{"model": "class-conditioned image diffusion model", "dataset": "telescope images of galaxies (Galaxy Zoo DECaLS)", "train_examples": 88335, "image_size": 32, "horizontal_flip": true, "conditioning": "class", "arch": "unet", "objective": "v", "cond_dim": 256, "targets": ["spiral arms"], "num_classes": 2, "cond_dropout": 0.1, "norm": "groupnorm", "hidden_act": "gelu", "weight_standardization": false, "widths": [96, 192, 192], "blocks_per_level": 2, "scale_shift_norm": false, "attention": true, "upsampling": "nearest_conv", "init": "trunc_normal_002", "residual_init": "none", "optimizer": "soap", "beta2": 0.999, "learning_rate": 0.0015, "beta1": 0.9, "shampoo_beta": 0.999, "eps": 1e-08, "precondition_frequency": 20, "max_precond_dim": 1024, "merge_dims": false, "one_sided": false, "adamw_lr_other_params": 0.00096, "max_grad_norm": 1.0, "max_steps": 10600, "batch_size": 128, "epochs": 15.4, "lr_schedule": "linear", "final_lr_fraction": 0.01, "warmup_steps": 530, "weight_decay": 0.09, "adamw_weight_decay_other_params": 0.01}
Rows from block 5, named by matrix and row number. Each number is 128 + 24 x the weight over its row's rms, rounded and kept within 0 to 255. All counts start at 0.
# emb: conditioning projection (model.mid.0.emb.weight, 192x256), inputs 128-255
emb.26 [133 179 118 125 156 140 106 166 138 139 161  94 111 128 127 105 166 112 126 124 180 120 138 108  81 143 114 122 145 101 127 171 124 113 122 123 166 120 112 153  72 122 113 123 153 151 155  91 132 110 157 177 153 139 121 143 179 158 118 149  94 118 124  91 141 113 136 152  95  92  96 129 115 144  99 142  94 125 125 151 157  98 194 139 105 175 123 126 103 115 149 130 126  96 119 146 125 122 132 160 155  83 129 140 102 125  99 152 123 128 116 114 168 156 138 105 138 127 188 149 146 142 126 112  93 159 111 104]
emb.27 [ 72 142 123 125 122 161 142 163 125 128 170 107 122 124 128 125 109 129 123 118 132 121 135 126 159 131 146 101 102 104 108 122 126 138 129 110 140 117 112 123 123 180 161 104  91 104 151 124 145 127  83 146 139 127 145 148 194 117 134  94 128  94 131 170 131 144  78  81 115 123 133 151 163 154 123 139 156 140 126 164 167 120 149 123 153  89 108 143 152  80 142 128 141 132 124 111 107 150  80  64 108 135 102 127 129 116 140 124 125 136 153 105 160 108 122 127  58 126 130 154 140 119 162 154 129 147 152 100]
emb.28 [154 133 124 149  97 114 158 213 165 140  59 157 180 108 105 142 136 176  98 114 144 119 139  76 135 139 131 115 163 124 140 137 119 123 101 116  87 174 104 119  95 102 131 143 113 182 102 153 126 141 186 170 136 133 124 158 143  99 128 136 113 179 104 190 146  98 174 161 136  74 112 116 141  97 129 128 157 129 111 131 120 121 109 171 133  99 136 135 124 148 127 118 140 110 125 163 142 129 117 108 121 147 137 130 130 118 160 117 136 120 117 157  94 130 138 118 163 128  77  80 124 130  97 102 106 119 106 120]
emb.29 [112  80 135 161 124 141 144 159 134 114 161 133 141 126 125 129 175 141 117 133  99 107 108 101 126  96 107 125 131 129 148 174 106 158 122 139 115 161 127 106  88 126 103 140  54 152 137 134 127 123  89 149 152 150 105 116 108 128 147  97 100 150 111 109 111 126 116 118 145  61 152 140 129  33 165 117 125 126 133 118 102 125 133 134 160 175 135 126 119 143 122 104 113 183 127 173 125 119 113 100 104 134 125 127 130 130 138  95 145 158 163 110 128 108 158 163 141 114 128  94 135 115 103 135 104 118 137 143]
emb.30 [137 119 117 147  79  93 113 186 119  93 102 107 164 113 111 115 110 105  97 117 101 150 136 138 121 129 146  98 146 163 138 114 111  95 110 120  98 135 121 134 139 107 144 141 119 133 144 124 119  89 144 110 140 122 110 119 154 117 139 133 123 135 146 108 132 125 157  87 123 167 130 133 146 119 164 104 153  90 147 126 172 125 106 118 101  55 124 133 119 113  77 130 144 150 177 122 152 115 112 138 115 144  78 147 109 156 127 173 169 110 129 164 110  99 151 131  93  92 128 151 119 124 131  97  97 126 119 118]
emb.31 [126 136 130 132 149 110 140 149 119 114 148 136 161 121 153 139 124 163 101 159 144 123 152 171 132 120 139 117 114 149 116 119 105 118 159 133 128 121 125 136 167 127 163 116 175 149 163  70 150 130 140  93  99 132 116 112 136 127 160 143 107 134 171 153  97 157 116 120 116 154  91 165 129 132 109 151 120 108  62 103 157 121 201 124 144 176 111 146  88  75  81 158 163 138 152 146 121 150 142 146 176 151 102 142  97 124 107 108 129 109 163 135 155 158 155  70 118 136 166 133 121 160 103 149 126 130 164 123]
emb.32 [143 156 140  83 157 140  88 124  80 161 127 129 174 117 175 138  90  57 120 130 140 131 116 105 118 149  99 142 121 148 111 112 176 114 133 162 136 137 147  99 173 113 105 111 176 113 137 108 129 129 108  96 128 109 119  80 130 156 151 142 142  93 140 100 130 122 109 106 121 155 145 102 121 173 112 125  76 143 151 116 154 121 125 110  86 128 105 127 144 173 131 106 136  94 110  97 125  87 144 133 110  97 147 135 155 162 113 143  99 118  92 119 111 126  91 115 141 140 116 146  87 110 143  99 129 121 159 157]
emb.33 [137 102 161 130 107  85 139  47 112 134 104 125 132 114 150 137 120 156 162 154 132 130 113 114  92 142 104 146 129 129 161 133 172  92  94 129 115  61 136 107 139 113 121 143 120  91 131 183 146 128 124 120 169 121 146 154 115 129 120 149 163 123 112 141 124 141 122 159 142 122 127  73 100 142 126  94 162 138 143 145  77 139 110 140  75 142 154  90 134 153  97 126 137 111  99 156 143  88 163 104 155 102  95 107 128 166  95 123 126 130 139 141 113 110  76 129 177 164 128 159  88 110 145 102 179 131 117 110]
emb.34 [127  80 145 128  70 143 150  81  87 124 140 119 122 137 152 120 106 102 129 120 122 148 134 119 127 120 107 139 132 138 123 109 115 128 152 106 146 103 139 114 150 135 100 138 133 126  84 178 105 161 135 129 101 106 163 143 148 123 151 142 171  94 150 142 137 133 141 114 130 145 121  86 102 151 151 130 165 178 174 151 137 127 127 124  94  71 110  95 123 136 142 174 111 117 117  92 119 151 106 109 148 138 141 130 102 122 158 157 151 150 151 111 133 122  89 138 137 150 106 109 137 136 166 151 155 129 123 124]
emb.35 [109 121  91 121 144 123 118 171 142 149  96  96 102 109 113 111 159 138 176 140 115 130  93 159 158 157  98 133 126 109 140 140 136 140  90 147 145 171 100 152 105 159 212 108  84 145 153 163 117 128 114  88 183 127 110 155  98 169 128 128 125 151  95 169 130 121 102  93 120 131 119 133 111  83 127 167 107 110 136 140 115 121 123 133 150 151 113 150 157  95 117 111 113 141 137 149 129 140 104 137  95 108 147 128 135 110 170 118 123 130 146 163 129 155 128 145 110 101 123 177 187 102 128  70 100 124 105 114]